{"dataset": "photos of plants, animals and fungi (iNaturalist)", "translate": 0.06, "cutout": 0.25, "num_classes": 646, "norm": "layernorm_no_bias", "fused_qkv": false, "qk_norm": false, "widths": [48, 96, 192], "muon_scale": "spectral", "final_lr_fraction": 0}
Rows from block 9, named by matrix and row number. Rows with one number belong to one neuron. Each number is 128 + 32 x the weight over the matrix's rms, rounded and kept within 0 to 255. All counts start at 0. Numbers have three digits each.
# fc1: MLP up (model.blocks.9.mlp.fc1.weight, 768x192), inputs 0-191
# fc2: MLP down (model.blocks.9.mlp.fc2.weight, 192x768, transposed), outputs 0-191
fc1.649:102120186116091197199049229114114096105082140084143186164140139146086110102152126101078097109100175110108096134094063108125177072065074104146067084066154148086124118112127137108162140125067096148083111113174155156175146127077172111121200111194139147182115161155157070204179169079143130071061188154135077194126155150136114136090176147115093148024151143113144129142126101079125047086105166195102092158161172162129067127136099135192126120130082092143192201133132203107129182132105112132178106220157110138115163142177131161148180160156113054150081118115088061111137056109038124146
fc2.649:156144123126178124125146138112138159084118072114118104106171116178074165122122209144141138150130164070171139171181124118084093113142038122130088056091111110134116174145188106121051133152167110070077149105133098199160071111157138123139161164155092168139132133190145107210199077068147106151098113133101149192137163117177113175157113090142128153135156190134150119089150114163107155177104076107021119132164146095102072160218118154122155119055186136119126073133085105122111112058112066104161138121086126136155099092224180156140130142107139163140125103132199014099134100162083083117
fc1.650:127128129134126125126125129127131128129130123128132133132129123135129128126129127131129129131128130128126133132127129131129127130131126129125128122128125124125127126129126132131123130130129125126129124127132132129129123130126132127128126127124128136132128128127127126126131126128131121136132129124126131131134123124130134132127128127128132126127129128123128133129132125129128128120132131126127133125130136124129117133129127127132126130133129133128125127130129129127126120121125128127132131130135131129120126124129128130128124121132125132126129132125129132124126127132134130133
fc2.650:128130129128125128126128127128128129127128127132128125134127126127128123128127125128126127131128131128128129126125129129131129131128123128124127127128128127125126127129128133128124130130127128130128125128133131131129128128129128125130128129128127131132129129131127129128130129131129124135130127125126131126131127126128129131130129127126125127128127129126125128125129125132130128127128128125127127132131129124131125125127127127131127132126129136128126123124132125129122124126131128127133129129133128130122132127128130129125127125129127126127128132127130127124120128130127125130
fc1.651:121114124120129128133122126143132137138126120126130129125124126133133124132139131137133116131139124133134131118133110126124132135137131125133147131138123143121132137128133127139132134115113126129138129135132127117114125109137127124127127134134123118131122127136124119140128138131131131135130111132116128133124126134131138118126122123124124131127137127132129130130131137116123124147117127125130124137130125125127126119130125128128127125125116113124129126130130125129122124128136116127122118126131126128131129127142137119132123137119128137132129127136130124138119127128132134137
fc2.651:125130129126126124130118124129137132126129128131129143126131134129119135127142126127125132136134126131116130125129120132125127124129125128131129128124121129124125138132130126135124125123122133135138122130130126120122124124136126122126124129136132129132123129124124122140135137133127122135125122129132128135127134130125141122129123118125134124121132133130126126130137127121124123131120119124129129127134133120121118131128128124130127129136132124127127127122128132126129127134115131129127121129126120127126123132127125117129126129122131138128134134131136135137123131124125132126
fc1.652:121115153131160140105107123116109122098116102127148109133132130134148131135137128110136115111128114130104135128131139139133132129125146132124107145137116125126126128128110126123129135147122138124111125113126130138149137124132135138131109125143133121137127121123129126120131132115144134121125139132145135131147116139139125127145116128133126123132124148127120121128133129132127141119130122122136128118130113146149111128127139134137125108145117106133154121134141128135135132141106112128126146112124112104127141123139131121143133124125104112123119139144104118098146105134145127142
fc2.652:108123120136135128127114128119117123120118102124154123134133128149126139121135127135139131125116119129126145144129125143143134118124134112129127137115124129130132127117126128133132136140121147113137131123125119137131133125123123141130120109123128125136131125132126127132120132128138133133111132143131129133130132132124147131124131114134135132129135115108118134121143131117140127131118130126123121104132121137133117133127135139121132116133123094126135125130152127120149137135122121123129122122116124122133127127129136122133136135140127114139129123131105127106139126129134123144
fc1.654:040162075133109198131101133145126116230147160096095122098172112155102114129169175178075137129122051162110052082184103150161121159096067128125096153149118158121098084102083131125042136152161152119128150136107167134143122110099106060106078144137158151137151116116104150137161131118119103164141113112122105072159102148061126066156132171168213201138184141099122087132208087234102119159095128135115138186123182141125144158164176067174094128139172023142128122089139130071164106137066081129086142176105129082080077176119148141146151141130131144112068129125143178129148120161133139133
fc2.654:158186189140119118126117118129112156176098150097108126081199125106102112111160118108101140180059123212118124113186142157165140185121103092128078146092129159184158098090110092127081160117105150108140116119097112158103154217140126067162158029092161109196153142141189118177109128124082100098116139053056135098201116154138112111167128182160211108135129133195048068155124135139175187168088131109136136172112106076120133117158138134135121095124141086157224143082166159087093103132107138169085103149138094107067041202172180143087122057163115138064103059082175108062148136139126141133
fc1.656:101182171009189129116186148064164107134179110219114028186115000149101039071198068079044070144052094222155171094057171101081091147187117105112080099100190147213166159122181207123175143143028153138109072177093161105146113099162170110063036105124181104148167167157126172160005135094000182195078110160176077131119106160135156089140158145183122080173126097072078170182233130142126059205101088134159096079081168102104163119079165097154203145099120132108044119188080111136008065084154177130140180198146171129148158159126136136110129108109102100091194232119058147243183180064157156109
fc2.656:115090141177074179162131104162086061124055053137130114036143095164164075150140255037088127191047145157175148118096107068131210157138242089089152108163160220125250185128175158051129158138100000090185127142081229199077120053167074174110123155095088163152100126142155078203125050117126136099139095066154245121123061155090098134032042167025033111082162103089120172164155069226158154145086208200140141133143168143185131142134162126045137162002115171117142100058190100122159145147212090163000213125112163152119255161082112173110068132091226126121172076095146017077074214097179092105
fc1.657:124132115126128138120133125136132132114137120127134134132124134126136128123126122136114132124130139128139127123132130129118115140125122130117124129132121128133126130118133128135130126127134131140121130125129132122129119125128135125130121128131125134132131127129131118137124127125124129128150130128136126126125136137131123129132121133129115142127119119116132131124129129134131135129121121136128130132130127122120126128126122133122133128125138131134115120127127132125134125130123120134128125127128132127125138121127133125126130123142132136131129121125135127124126128131118120122
fc2.657:122124130133129127135126134124124127137124131123129124132132125128127124128133128132142131131128125127128126129130129127128130119128128130132130129129133132128134130130126126126122131125126121121132129124131129127129129134129127129124132133125131127125125132129123124122129133131131132123119128133119129124128129124125127129124133122127134126128133137130126126132129127125132124126134127123137127122130127134128128128127132125129126127127119128124133133128124122128128127136128128127132123124125128126128126138136125130132124134122129127122125130130117123136126128125134129126
fc1.658:140131114128131124122119128119127131125130128123141120143134117134126122140126115132128126137129122122115122133123128127127138134123124124113118127124129122123120121128122127136118124110126121123135125122124138117139131127128124144128128119125129122130119128126125133128134135129127126138123130132129126129128123122117132132136133123126137123137133127134132126131142134140120139126131127122135141133130124128123131138138134128134132124116130123123124133148129132125133132134138126125123131111135131130124124136132119129125120130123115124125127133127133120142125128125124140128
fc2.658:116127135133125136127133135124139121125124133140124128128126136129118127126125148135133129120129132131134124125135120120128113123129125130129128119124130134126129142123125133123119122128126131132124125137129126126128124134124128124126120138135122135117135120126119136134126123123121118124127129121130115122126126126126123133124126137126132136118124137128132139128130125127129136134133130135136136126124127116129124131125132119121119144138138125128124130119130130138127128127128130128123122129124125124129125124123139133130127125129135128139140124128125136131133121138126127120
fc1.659:158193184141195198147056114197097124078152120127177176086116102143133059147146133130077094105009109185098182168145215188080106146158139211203072101194103139149119158087159233153108055116085164165236088078178134110209126128182157076051041089089130151089046083092147128128082116137087247099110155078140120097159247118139119099031084113141134171105165200160117193219158022000134085179229179050224092188136174097122104185236102115169227157162152128138117057082110137101089103115113112180049043000065230136207082057159130170102074143085127049155159173071072053112095077169142098071
fc2.659:098084146164120104077084105131070150140161121141053112126136091072159185110104115091120121107143177112218145026106061208165118191077151042095138147065080076131050163122103149104090252053099163131097154219072215084121160080182178207114071103170137119200134134139187057118141110080078067200104112125134140218194101173152196156133146145079103103119113178046145166107115093158109050126069208123141153129183120164151000077046166135137137100165151078118160169094193135208068165122073217133110166189118127145080106084107187188087178065130002255198122107133094173152150227142162128081
fc1.660:121123123122120127130134125134132126122126142121129109132132128118138134128128126131122134141133125127122132129123130129132132125131119128146129138124117128126125128130120127137127121117127129133144135138134128127126129136123124134125126142140132127126116118122130122118125125136118122132132141128124132128126130117125130129126121126138128132125121121127129120130131124116129128138128128131128131117122131126129136127136124125129137138123137126127134119124120122124139121132135128124133132121130118106127135128115127133130126125132127126136125127125130129125127117120122127132
fc2.660:127126132133131125132118127121124123124130120128136137123126130145121128120130131128133127115123131124125129130126133140128123129129134125117122126131130131127127124123131126132127129133126121120124130122127130135128129121127131128130134126127128141134128128127130128130124126125125132123123124137133116133126121133133130121128128128134124126132131128124130130127125132132133124124131127128120129131121131131124131131120128126119124122135130117129121136140127130131127135131120127135124125130128131137128130128132134133132130126129130132130128129131124123123124126132131137125
fc1.661:130125128130129132128130118132131124127130128133133122135123127122133129125134133128128120124131133132126133126122132131122125133126121129129136128128127128130128131126133125127122120140126129118126123134124129126135135129120126124131122134123121127126122130132130138130126127128124127131125132125124124129129129121130129136133139138130126130130119129133132126129130129130126132127131130123129128140131124124115134132126122128125132125126131126128129133121123134133133124123132137126134135124133128126125132126122129126122127122136139134117127131128131130126128127131135124120
fc2.661:121133127126132125130130130124127134129128128123133131133127129135124130131129124129129135130123125124126131127139128133123124123131135128129126127128128130130130130130129127134129130127128126128132128127132128129124129126133126133120128120129132128129134122126124122125126127132133126129125131128125121131127126134126125119119122120124130132127134126124130129127127128127130134123123129130129128120129133125130128128134130126130125126126131127119130136130128133130127125133124124126126126131124129126129129128131132131133118127130125126133126124128129130126127128125132138127
fc1.664:114122204110124142204119118176048124107106222145154121129146138157170149110121101115093095117142181120107119104140153090109100191111121198137107116092086155118128122086153115111087156187138102083058120135076125140154151142165162214149180140105182139160112193103098146107088142166149158137076148111164119093101132136106125072112142121069069188128114111124154167142101103116088162116126125140142132126120132160104214123152072161105118090125118175123084107162156107100116156128120163178121113175134117087120120092118163139204133098173091127133102105145176094101110112092119111125
fc2.664:093154073063119074103165078103106141087173152138166119111106098156100115134103068137138134089115092189145161109109138108186136158146167113099132126134168095125133098146152127106170118137171108167101129089122149137135133171088199148136186068115136156092227165154119194196134115129149171121153105082144125089154159151137140141132201132131149102116164138091160098137077202132124173130121166122158155113088113069111118124093121098138110110147120074116112134128164110118116119071120188134087103099138173117146105161122102108222061109111108168090147123073127145093132133142116147093
fc1.665:127127128126127134125131126130132124130130122131132122130131127117124131130126131129130132128129125131125127125128125126131129129129127127130131125125127129129133133126125125129128133126129127130131135124126126125123129131128129127125127126127128125126126127126125126128123128134130127132132123133127130132129127130127124128134132131130128125128119129128126127124132128129132127126128129128128132129123128125127130130127125128122129128121129128129133133121127128130129129130131127127131123121123129130127131131129127128128130123129128130129125127128132125130123126127132128125
fc2.665:126124124128131129130128124128129123128127128127132124126131126128125128125131127128128129124128128128127129125129126127130131131131132126127129129129127125134129130130127128130123130130126127125130129126131130129127126127128129128130126123126130125128128130130127127129128126130129127130129127127130130127132128131129129130127129126126131130125129128127126129126128130128125127129128127129124129127128130124125129128127127127125132128128126130129129131131130129127129128132126131127129130128128129128130126129129122128127130131126129127125123129126132126128128128131127126125
fc1.666:131112130120125106112118116123120104134126145117128121138128138126119152132128128123143136149111139117114138142122145136130143107121113125146125123123119155122127131137119140130139116127133133117131151108150129117130134148121136133146113134121136132132113127152130144112131128110133131124135137127128139115115112122132127110134112129119126128135108109116127121128128121099137126133121135123105128117128147138142128140121156124146124147132117103117127131121114127148125110138127131122139132142115127121129120153135141119108114123139131126136165145139124173148108163106125123150
fc2.666:124129126119129127122135117148128122122124131131135131131138122130130126138133138123136119141120131137115129133127125131132132124114126141135126126111130156124132121125119151134129129119132113133130135131136112120140118123130116137117113124124128137137123128130112132118130129127134134126127141126118133128123114123131127119115125134131119131132117106120139112139132113119143127118129118130124117121127133142131125130126138133133133144118133119128132122118113132141129136124142123121110140139121134125128122147127133133123113127137121124129139153136115150121130145126118135141
fc1.667:127128130125128136119133124129132127123128118134134133133128129122131140121126128131127130124133128128126136137126124123129126132131124129125132131131130133131113127125130127131127128135132130133129124128121129126123124131129125124124121130129127129123144133125124126129122127139127123134133128136129137127130139133126132133126122126129125137126126120131132132127122130127124128122123126132125118129127128123120126124124129125125125123129128128126119120128125137129130126136128124128138121127126133136130136127129124122132127129132124124129124123129135132125129124134126125129
fc2.667:132130130121125133127131127128132128125127123132131125128128128124122133130127132126122129127135125130128132126123125124128127131125127127124127132130131132125122128125128133129131128131130132131127127133126128129124129129129127128124124128133123124127136131127127132132128124128128127133133124129133137130128130130129130134131123127129129126129122126130130132129128126134125127130128125126127127129128125125122128128126128125128123124129129133127123123124129132129122129126130126132134123128128131132128131122126127129126129128131128123126130132124133134126129129128121121128
fc1.668:087191108142038194171166146140110113116065110158137075158085124111102116037117096196136087111118133182103204088170149154149138070126133052113063091139115125116094186186042095189151077132112088155208158085153152109098060087077159107121145206188190046182113125170036163112204180104096177062135169142150044164134068110154086129203162156138082000121122164033059108049111045085171120160123090044174135127164225138075113221090105088134108155175207192131134055220061186055148085148222180131131235086149060166109140176112203078123233098177157195102111139152157156089145000196183162056
fc2.668:104000178198037016112197114127130118168089196088171174252164155184074065099121176217053184127046137072120113072110050043142083174114102159101011121093125095133108147143183125171188094181204059190113118181111127154127053124134147106072103145129124066242028113101056159155117064171165186165110094130065091122160113250140133112101255022184085162126138152100093151161087127178019141088090095167106170182081199150040118082125148143031111021075119168169187240201099125122161101138202133138056138128095139193161055183175218037197175167104160198179160058164098144122106174134049159129
fc1.669:127124126153131120128128126130111137130130128141130105144131094158136110158123103141138117105137112130101148127106137147127155127134124134138122121123112135126116113107127113137104135124115116123100123136097115137139131138118139137154116133123124118126139118129155131142136122149144151086094165122108119147117120130125128123125163129134145105146137139122131122128137146127132115138135136115138148133145134159134139134127098131116126126169121085096138154120140122141125137126138110150146130110135124116133130151141146136153123133120113105108127134121135099106121086119124126129
fc2.669:122125097125137127138118124120140123119134122119143129144128128148140134115131126126134120105109139124134140118109127129133139119127122125108122141130125134140147125138136113153127137128113133138124142117117128131137124120115127134130117132146142096135134136120154090116138121160143139119115140120095117125129131114121128125152146128096143127142157138123124106144139120122116103122134151095130138131135133144138115125119117123121124122153120105130153126111144142157128138125125122117137133110119135122136143137127125129137132131148123103102109123140129111131139121127129136151
fc1.670:125000168129134189114127121096148220077144250079150045122136133171065091097132138200111131139098100090123127077036166052247185096171252154116127139122171041156057082122115106125086169080126106181177137179095171138066052118149116205106186046050071059115144069116162131082193120191059196132173161089136103254177255146143171214152090093137160128045066091204132091088166194074070072084052116066127104045028093130183106078160185090079203152207143168198200180130113064116149142166111146228152161127150154101145096072048135119093154089232167164098093104219111145091058130141100160203
fc2.670:171214005165102127016168104102174081154083118154119083140086254152115033095110125182170164089155185128071139117121129255047137185157081135146143091138072120062151129118148033074100077054203187168097152170086142212057081134071045164180083124118062111156129170078182105146142077058214099141241112093182085072091164187067217136122135064164151134168146123101107168149155205058159119166048157088111077169109132139093101109052134043087071126240154058075117013165096122203194135086128123222103127105214117149168157170141112133193147161190165059125128088102121134173150119151202138188
fc1.671:087150062125109129139102145159150145126137085145127149142120147111144102167128079115138125134122126148055098093136125074119117090069139132102147118112129128162093151111116116113159173138151095131138133130137116124122138135128113133113119128111126118152122111044132111066138137120134098094136134123173104159164151098096127149169124139127180103178141156132128176102131173177181095100155091106178153167135128095125146074148121176112138130126153140148132083119155142102089167121124119111095131129159139136116130120125138077124185116140123157130114123113168121135159101164137159101
fc2.671:129166103127115098128145171137134171134135111107104101144100198096117125135112098132156186138066101115124126123154153124114148116138159137122124080113121121159141128138149124104129180153137109098152091121137132131122131147117138119137117146138122149099156096131114124129146116111109134130146137132116124137140161088146109126159185133108143103147156128121155140110143143111134139159101128108135138135188127115148106120126111114128076148131115112111116126098165126122093098121129126092129102118122112115121176121152104124119162154147125150121155108109113104106137115118135139140
fc1.673:105156137125052126161134174084203126152170232110189156101056131035246080151154175114135141190101186122101158182169202078138087150201119096075246125078122040039097083057085115176105089123116068092046159077109063146137079062121163178097212149170049124119203106200129121140149055094140084123187157084142161133008187146039161237132093109125124188087189140120118000113093030123157112135185117229077151051091055153102192182136171128084152157092131176177209201161140136089075147124129118110156158145121077179066112196097099146097148104173168119193000170105225123198142063091095154084
fc2.673:087068129113147099000185174164077116131083121061123119130114143178087221182221136084172255158196173184067059077083054103235062068177132200111101165137170101115156155087108123084113018158172084131147116067178092091117084103123107158117113090221102188095143105091121087113066206091068192161125164255109109255145143184153088164105107039203070091153070056118113122099093046075112146163216213132115079119175153122100107169196186165220136099163000096183181241131115136040152098195126174092112112206083077107029249164135065035140099091147080212101255049113218139076102179122080119190
fc1.675:051160084096164117126105144130200151158100066072121178113214084211044165107141015171134194131109096132114143225070102134107070022147084160116127151174134104046108077133123076155166147148084167085077037192170110102173139116077124135131128154089177159183103191070151090143206231174120101177084092082220107094112081113193161169178173089065083007129127108147024157125107155069067138079109099080116114120225193122141133127138078125135137181094098237127199069170151099205174136084164143174105050192173168117185125111123147156170107146100137150065212221177161121112100146174124022080
fc2.675:198085175232028060100197125186150108131121082074121041153092120127198169139222088142127005071109109151079125107187133108142128105125208131201093155187061157205129162127058146096160130147109176109180112167050102076029155068135112132184162151050149091152161094077119128080133099122077186082094116172153127222129137125117166189111068107184152209174083083038028128153145113028115144182151156107178174072143149125063154098085079178141104112085204131118087209057094153101065174186145112244155174090171078180099117147148093135082203161103109130117173123066185133147071205142079159110
fc1.678:129129132131120127133128127128128137136127123131134127126125131129124134124133136122123121134120129118127128133134126115140123134131123123124136121131132128133127130126125128130132127125125123136132133128131130118123129129128123122123131124129127122122119134128138129126125125131122132133130138137118130126127125127130128126128127128128139131126131130133127135130132127127132127125130118125132130135127126116123134122136126127129131127122134126131128138118123132129132132119123123126131123129132128125120122132128130135122131124132145125127130125126121132131134126132126118118
fc2.678:129135127133131128127133132128133127126127130116138135123127126134118129125126127130138134133125133139128135125135121131129128116126134130132134134123132119130128126123126123136134134129126126125128125131121133125132128132123126131124134125125125132126125124118124126122133124132129128127131122132123125134122134132126135128125124123123129131135126126127135122131129130118135123129129134124131125126127124131130132127125123125127127125127131125127127129130136127127123139118126129132125134122120131122129127128126120128121128122137126128127128127126127125123131130125135133137
fc1.679:140118115105141121152134141127120129133138145129122137128115134113127134146115122123138130110131098134135120112127126118120108129146123132156139114130117114123133134133137118122138115108134118134134102127134129146124126121128125125114123143117123118141141142126120136124132117140117118117135144137150147126116119122118129124127116130136131142119130127135103133124132110150118117122121136127144120135125136128117135140128105143130139138143134128119147137118135162122116132105107119141149128121117138142134118134152178136129129131113156149126139151116122118115138109125123117118
fc2.679:113091137127127096126125122133138121124128121134141135108144120135127128128143133143104116154137131130137133129130129122135132124118133133117119133128139142132135133122121144125128125136128135119139148141114134135125115133127143121141138144140131138123117129116150133123127116106145154135123118138125119128136127121124123128128137122132136126121123124141130125119122131117131146130129129130137126121130113137131132131107122122140136106119131115124125127133126121118135127130132115136118118128131129123121128113132102118129129125146118123138135137116130131133136128130135109132
fc1.680:093121190096113128147125142080142116170134179137146155195116171190169110129053160178120142105082151103094152094160098055089055089139173142119152129126088115145177122092102148112126111117171142165116113130123163178109128143141113115091072148095123102152080135088154134125189095229032103095137117098072156122119150101127108134142154080116148086141174115120108118134109113237128123107092106154048154119142124131121072187138148129122170069113157172156095113142147199136090162121091071147119086111096059115123169125190145150164143147091140116139174149177114142172211158110153089096
fc2.680:161151077070166103173149117061164120074138166172151117093141114148147132078208113076129076091120084079117140092124185142184193211095132167089119198143197118087142122144109139133120114151129116132151116162120174116156119137184137122198059146112112086140167090106112104164132121083191152079112073095117161045129148134154137084139145160150094226081146179119152166108155165127072125118173158130143105102141108157068111165169125084091153152177110136084184136104135075114110147121083082108120145137176139122151154057149125106094119044124101124127105108088107189067174147133126115137
fc1.681:119129133118128121145130136130134146122142128096114113132126099129108119129131129100114123115151116150095150123135166146119138138133107124115124128142141118135125106104143135106117129128144107129130128127134111101150120129116132118127113115130134127143148139147129108142133127127155142153130097156118097143139113127133113116133111181127144135150135163131124138127133138143130109152130131115127136114142126148131148141116129122126131107119120115130137091120139119139119118107104138113117127144111137138124132135155134140131125120110137113116122127133109134118130106133151126124
fc2.681:123130159125141107134168125106136128117132144115137140125128131121103122126134122129140137109129132122125132125138158135118137126141121114088134121104125129116118103115116120143124129132145135157133118106119142127140139107123138111130129144151110133131133141127115111140130132124122125128142130132110121133119128134143111127133131122143112124131123137147146127146136115132132115139142135134143110121132136117128131118128117131135121142153115126133136146138112132126142124119122123138132136129125117108140120141125128116122138124126136121125109131120133125108112119134134129129
fc1.682:028091122056170087102219000224182160047211095102123078169172077189253215217076138101153106140131117137084130208114061093081093118137076194161129098158113122255155255034078089161098067000160176043146142139126034077181142086168157061217198176083135092109194132056069133171129179169136164214174132196078126053221227073137035144078206069088191098166081059137134120183049178112203136215134123135158118000098175095121114127172092181072102099082238185180035112137180204077161109111141071234093145234076202180137106097096069059110114101163216199037154110173045055067084185126115156115
fc2.682:192161150124196186175120161079121097076080046081182176156174091091000077087133043232062116144101153133124095177124116192239094125248116107059158142091207159126163100153106221051163230119132133153132115055146195117136122102205059174114083115021139170131153145127155163106102107059145156142108166215081140166104069182049216052138049090182122113092156140101088212181124104139107111163094192119201148133198073059129194084169058118151075158116045144170119156112128111107157000121055208111231150091126105184108084105111201142083083133134034225079083148166171139055105137129160117136
fc1.683:102072105159162074052147106113180095067110117175118142162074146124207069106111104126049168153110143149138125134145139148105109101143072159119086117123192124146139067175215094129134142100194075176061138128192119206176081102153135220135060191087133171118072188123098153149115109064154122048170121069120143109147115199171161065155163116095131128128152145125156143186094166157051104113145088150159145191140109146131138106115173110066067146085107119084106171085043179077163150082109145184118162125181157112148153161124128041166125096145131113139136146120107128135118136116210149144
fc2.683:215175085085137122081166213143146178187130089135176133113141133154082157130129142112126102133070126141125231171121105233111132112162075104199151099142171078162103120117141103145110156064147173081114139119136116111173089126162096126143123000084085174052161057166132099113110072118088184134119153122082103092088128072100141130096096112090094119144129127148052064183137093105147095164107137134165162152180146133107154141098087020127121096195115145149238108150177110085097121053131153095108152137128173172121187116158155111140098150170117103114159138124145152148181114084174157127
fc1.685:130147124124121124125134134125139120109138128118138122125125144124132130131120117138121135141129134124118106135129129139117140142132130138123134134126134122137135131116118131136133121120133126132136124124117131141139129128121136126116129118129124123130129121133133125123122126135128137123125128127140120126124144129131124126129110127131120130135124134133133140120132128128137132125122124129125122132128139130139125121123142132119109129105120134117125126139124137134111135141127112118127119130117127118135131146143124132121133120119132122128126115119144127126121126136131137139
fc2.685:123121127137131130130120126129119132122126129134132133126122123135126128125131130129139128119120129122127140129120133130130121121127129118126132126123127128130126130136136124132123128136121126127134138132133137122126128123124128136129126137124129132131124133132127130129129133128118124131123126126118120129124123128126133122126140129119127135123142126127124123136125134123119122124129131128136131125129124133123122138131127137125137134136130115132124124124127120129138126129125138129128131131124127136127128130122139128124134135128129127132129123138112121124132130120131128121
fc1.686:139124120137105128115126115135136123128132112137123121130135129151108127122134139139118121120119135127114141117152129135126141125132118144139116131122124129119135124117134141145106132129133109120120141129131122113130142126138134144137128117129136137138125120117115136129129134128127155126121137138105135131117120121135140131113135136132129130124137136127127122125140142131145119125140124119129141139118122121139119130117139135122126126123129123124132110139137141127119128128118119138130135140124121117138122128121121124120136126120120136126128125124122132134123130119131127139
fc2.686:117124118128117129118127111128118126118122127125135135138146130138121124128128140149136135116136131125140140125133129130127133113136132135117121128126127126130143122118127117146124143122133117118127127125122129122124126111128129130125134122129128130129126117115145129129120140137127139134122129136113124137111142119144134124129131126126134121132133128137120119132138126119128131112133132124128128126127129128136121132125124121136127136129109130128141118136129142130125125131126119137108139137125126124131121137128119126127127122122128130131139129114132130126118131126137132141
fc1.687:190026134012161123146202132118172183129085077167090114237119163078085107092053065188142129142011227164127094063158069150111176158222090009159078101120130175179102161083184117080207123175107141139156234129094000149022224112198137114118049113087161204060058088084106128157121098160054225060062000181000137192075169157131205202149127255185177161209122171182148141080074177159121176093078156016142129180140138098126122128126147092144012115091153122235129108127226171122119182112122129005168188150071070076152114170096062123096176059097137080133104101150196182132099233140105027177
fc2.687:179053152069055206117065107161048169109109051122071061217079149048103139133203083107110134152140031085164124031133132138178146159168081023120192144204038134114091174151222214133154103082069125213161144047247216097140123153110155161126086181144217255090131159103107059083175021080055185152126138129195076200138108088122118228117093103078229194255070161157138235140137097232179104220110018076009134108132073095074113123116154167121153148075140111220068149134109173123238146076103125073102188150182141135119064049203134125116028252173019128042116239150146110085102107128157146000
fc1.688:206005170112177151133122042129120115123103155135162175110089116152203139093187101077101100215128113076166132143151095208131115116155153193110174111135126155115060129161130130091121082108147186124148110068101078129159082149195122159031112104123130116090121157162100196059146148186113141130127177112103162103227158075177133219153177132071101072061143177141133124135092141069158106219103038199106097166135136138090160091107107128080098195144148186087151192072086102162201121222152110118153154070111158077157082125100140071095068195097119155104136136054170128076127092096133170068
fc2.688:144116058154140203130047075188165176205178176162166169128085135116151119101141040134105156108101092153085134139189173114138147113169089136086163111049155147229190192134115091061126138139073126162155075048101060101118147104072094121086160147133076139114155118108109049112236182177065102094065122154144148117138186082168155131121232120108149147161106170052020108112098126080167163088144173160211117117098087113064102088126117137085070117179173185193100108096066178107126165141040104074114087080098121156162125177145177143079117128076166108135111167179221183194123201089151135142
fc1.689:136109141090147120144134102131114126100138130126133126121125126116144127125119131132129124135129109117113135111125127129137136116126134114132119132124121148117149134113105134127147142117141147123136141108122131134119136145119127115142144114127135133114123100113123130131125132135112136125111118124144141126133132133127136125142143130124130129125133138104130130133151086140141108144157143135124131135104104139120130121113121148133120146119132127113131146124136109125144129108130118141125120129141136140112114141105114139121105146150136117123122144124131147131141138131144160131
fc2.689:111119111120120130137136106114140140139124141138138112123123127131133124139128117143130122117119124149130147106135148124141140131139126111135122122140129137126141137137110117098144126142096114126144165134116121129103111129118130139135127117130127137122124111133129098121115122108127139130123141123129133131128118126145121142111131135135130134121156122132109125121129130126124124125120153131130118129106120124108131144138117151134122135142114145123112130134116121127149129134155125129124147144152133145134112134119126129128118127129148121112104128139120118128143133120150125130
fc1.690:125134118131121129127125127123124127129129137129134129123122133132125131128131133128126132120126127127128120120132132127130121133132125123125132129128123136128128132127127120123133132126124121122133132125123124124124134130132130120128135129133129125122128128129125126122132131137127122119125130128125133128124125129121123131121127136128127125122130123125129130127131130119131127127127131124129131131124139126141131128124128128136131126132128134128138130127137128134128129121120124126129136128131126130131126132126136131124126121126130128123124135125132129125124126131130122123
fc2.690:133132119130127127131128130133124130130128131128127125129132130134125132132129130130130129124123125126133134128128131121127128129127125128127130131125126125135125131129126130125131135129124119129124130131128127125127125123129130122130134131129131128116129125122125129121127128132126125124127130129128130125127129129126124126133129123127126128125126125126125127126128132124128125126130125126129132127129137126134131125124132127133126126125132130130132130126131128125128129126128125123124136135130132129132125131122132124125130125133127129129126134124129130128122130132132128127
fc1.691:137122143125127132128116137136124121133142135129144129128116141130125129152131109123137130136134125139118126111122121129145132130124130138121131123123115123124125120131142123111115143119133127129125127124127126137129132137128120136113132108120137120137126133133124126138128128134128125135118137109124119132134122143129124136128121115136140137122124122120130130132146123136122127127128129130132130131122137133117119122118131134128129122127133116135123145127126130129121146136135125138131104121134129126128136132138122135134125124125132129128122130128128128132126127115131126117
fc2.691:124130141107122131123126129121124115128138134122125125134123139120137134136128124127127126124136126129126130125129136122128124126126129131114129123129126118112138132124142131121122127122129132131122130123137133130134129128139127122121130128129126131128126131130128129137129119144128124129119119127121131127133125131127137130130133130129130122124134132117119119120130131142124129132122127135130128141122128123128121114121124121124124124131127130139123130126127120132123126132137128128145125115127129138129131129130126134130135139131128134131126138130136126133126140124117125129
fc1.692:163073078136107100205138122228032122122032171163088102176082129109096217159054137181139136140100128163104165097106230086035093178175133171125192031154199159068163067136111172163174176111123111082127225203078101016091053155167099148168104101037141185108019085092129044224049105183222054115187082211107154102146134153113076047110045094066113119145089173140097081114219109062113198201213151089112136205000074168116150165095180088046132115158163184163105191114147152037071094158117177168112146110133145144193145255079164255181161150098129069058153181136127090090109073153108137219
fc2.692:098183050196223147153066088069106111165086080017086062172140152091126152173148114114099133073246142103115094145134116114189069150030117093135160159092009250169026255124132208178141131133194142143098038211165098087117082057093137174236191116203149104180170219090153136060100191121191082067091153026168103121139041147036088166091077075104167038105100187098128095174114183206154107193182146147148133163117255134048062099151170190149143035043103116178128165105172066093111197092120143108188106160208187164101073132085090109074125112171135121067096115124139109204108126180131085160
fc1.693:128131127131132127129129125132132132129134129130127128126129130125126130130126129131127131126130130122130125131125130127126130133129130129124131132130129125125126127130131129130130128122129128128131124128126127125129127130126129124127129125127127129132128124124130129126123129132132127131127131129129128132129130128134125128130131127127129130123130127131124124129125129130122128129132136124130127130127127134126130125126126124128123125125126123127123127126127128133125124131127130126137127126126122127125127126128132130130131127126132127129130126129126132133131128126130130128
fc2.693:128128126129133129126127132127128129129126127125131130126126121131123129126128131127133125129123128131129131125131126132130127125128128126127130125129126128132131128128129127130128127129126126126129131130129129128128128130126124132125122129123129130128128128128130129128127128127127129128123127131121124126124130127127128131122131125128129132131130128129130126130131132123126127127132126127130132127129129126129128129132130130126129128128126123128132129129126131127127128127124128130123131129128130126126129127131125130127125130128130131129127127126126125126127128127131136128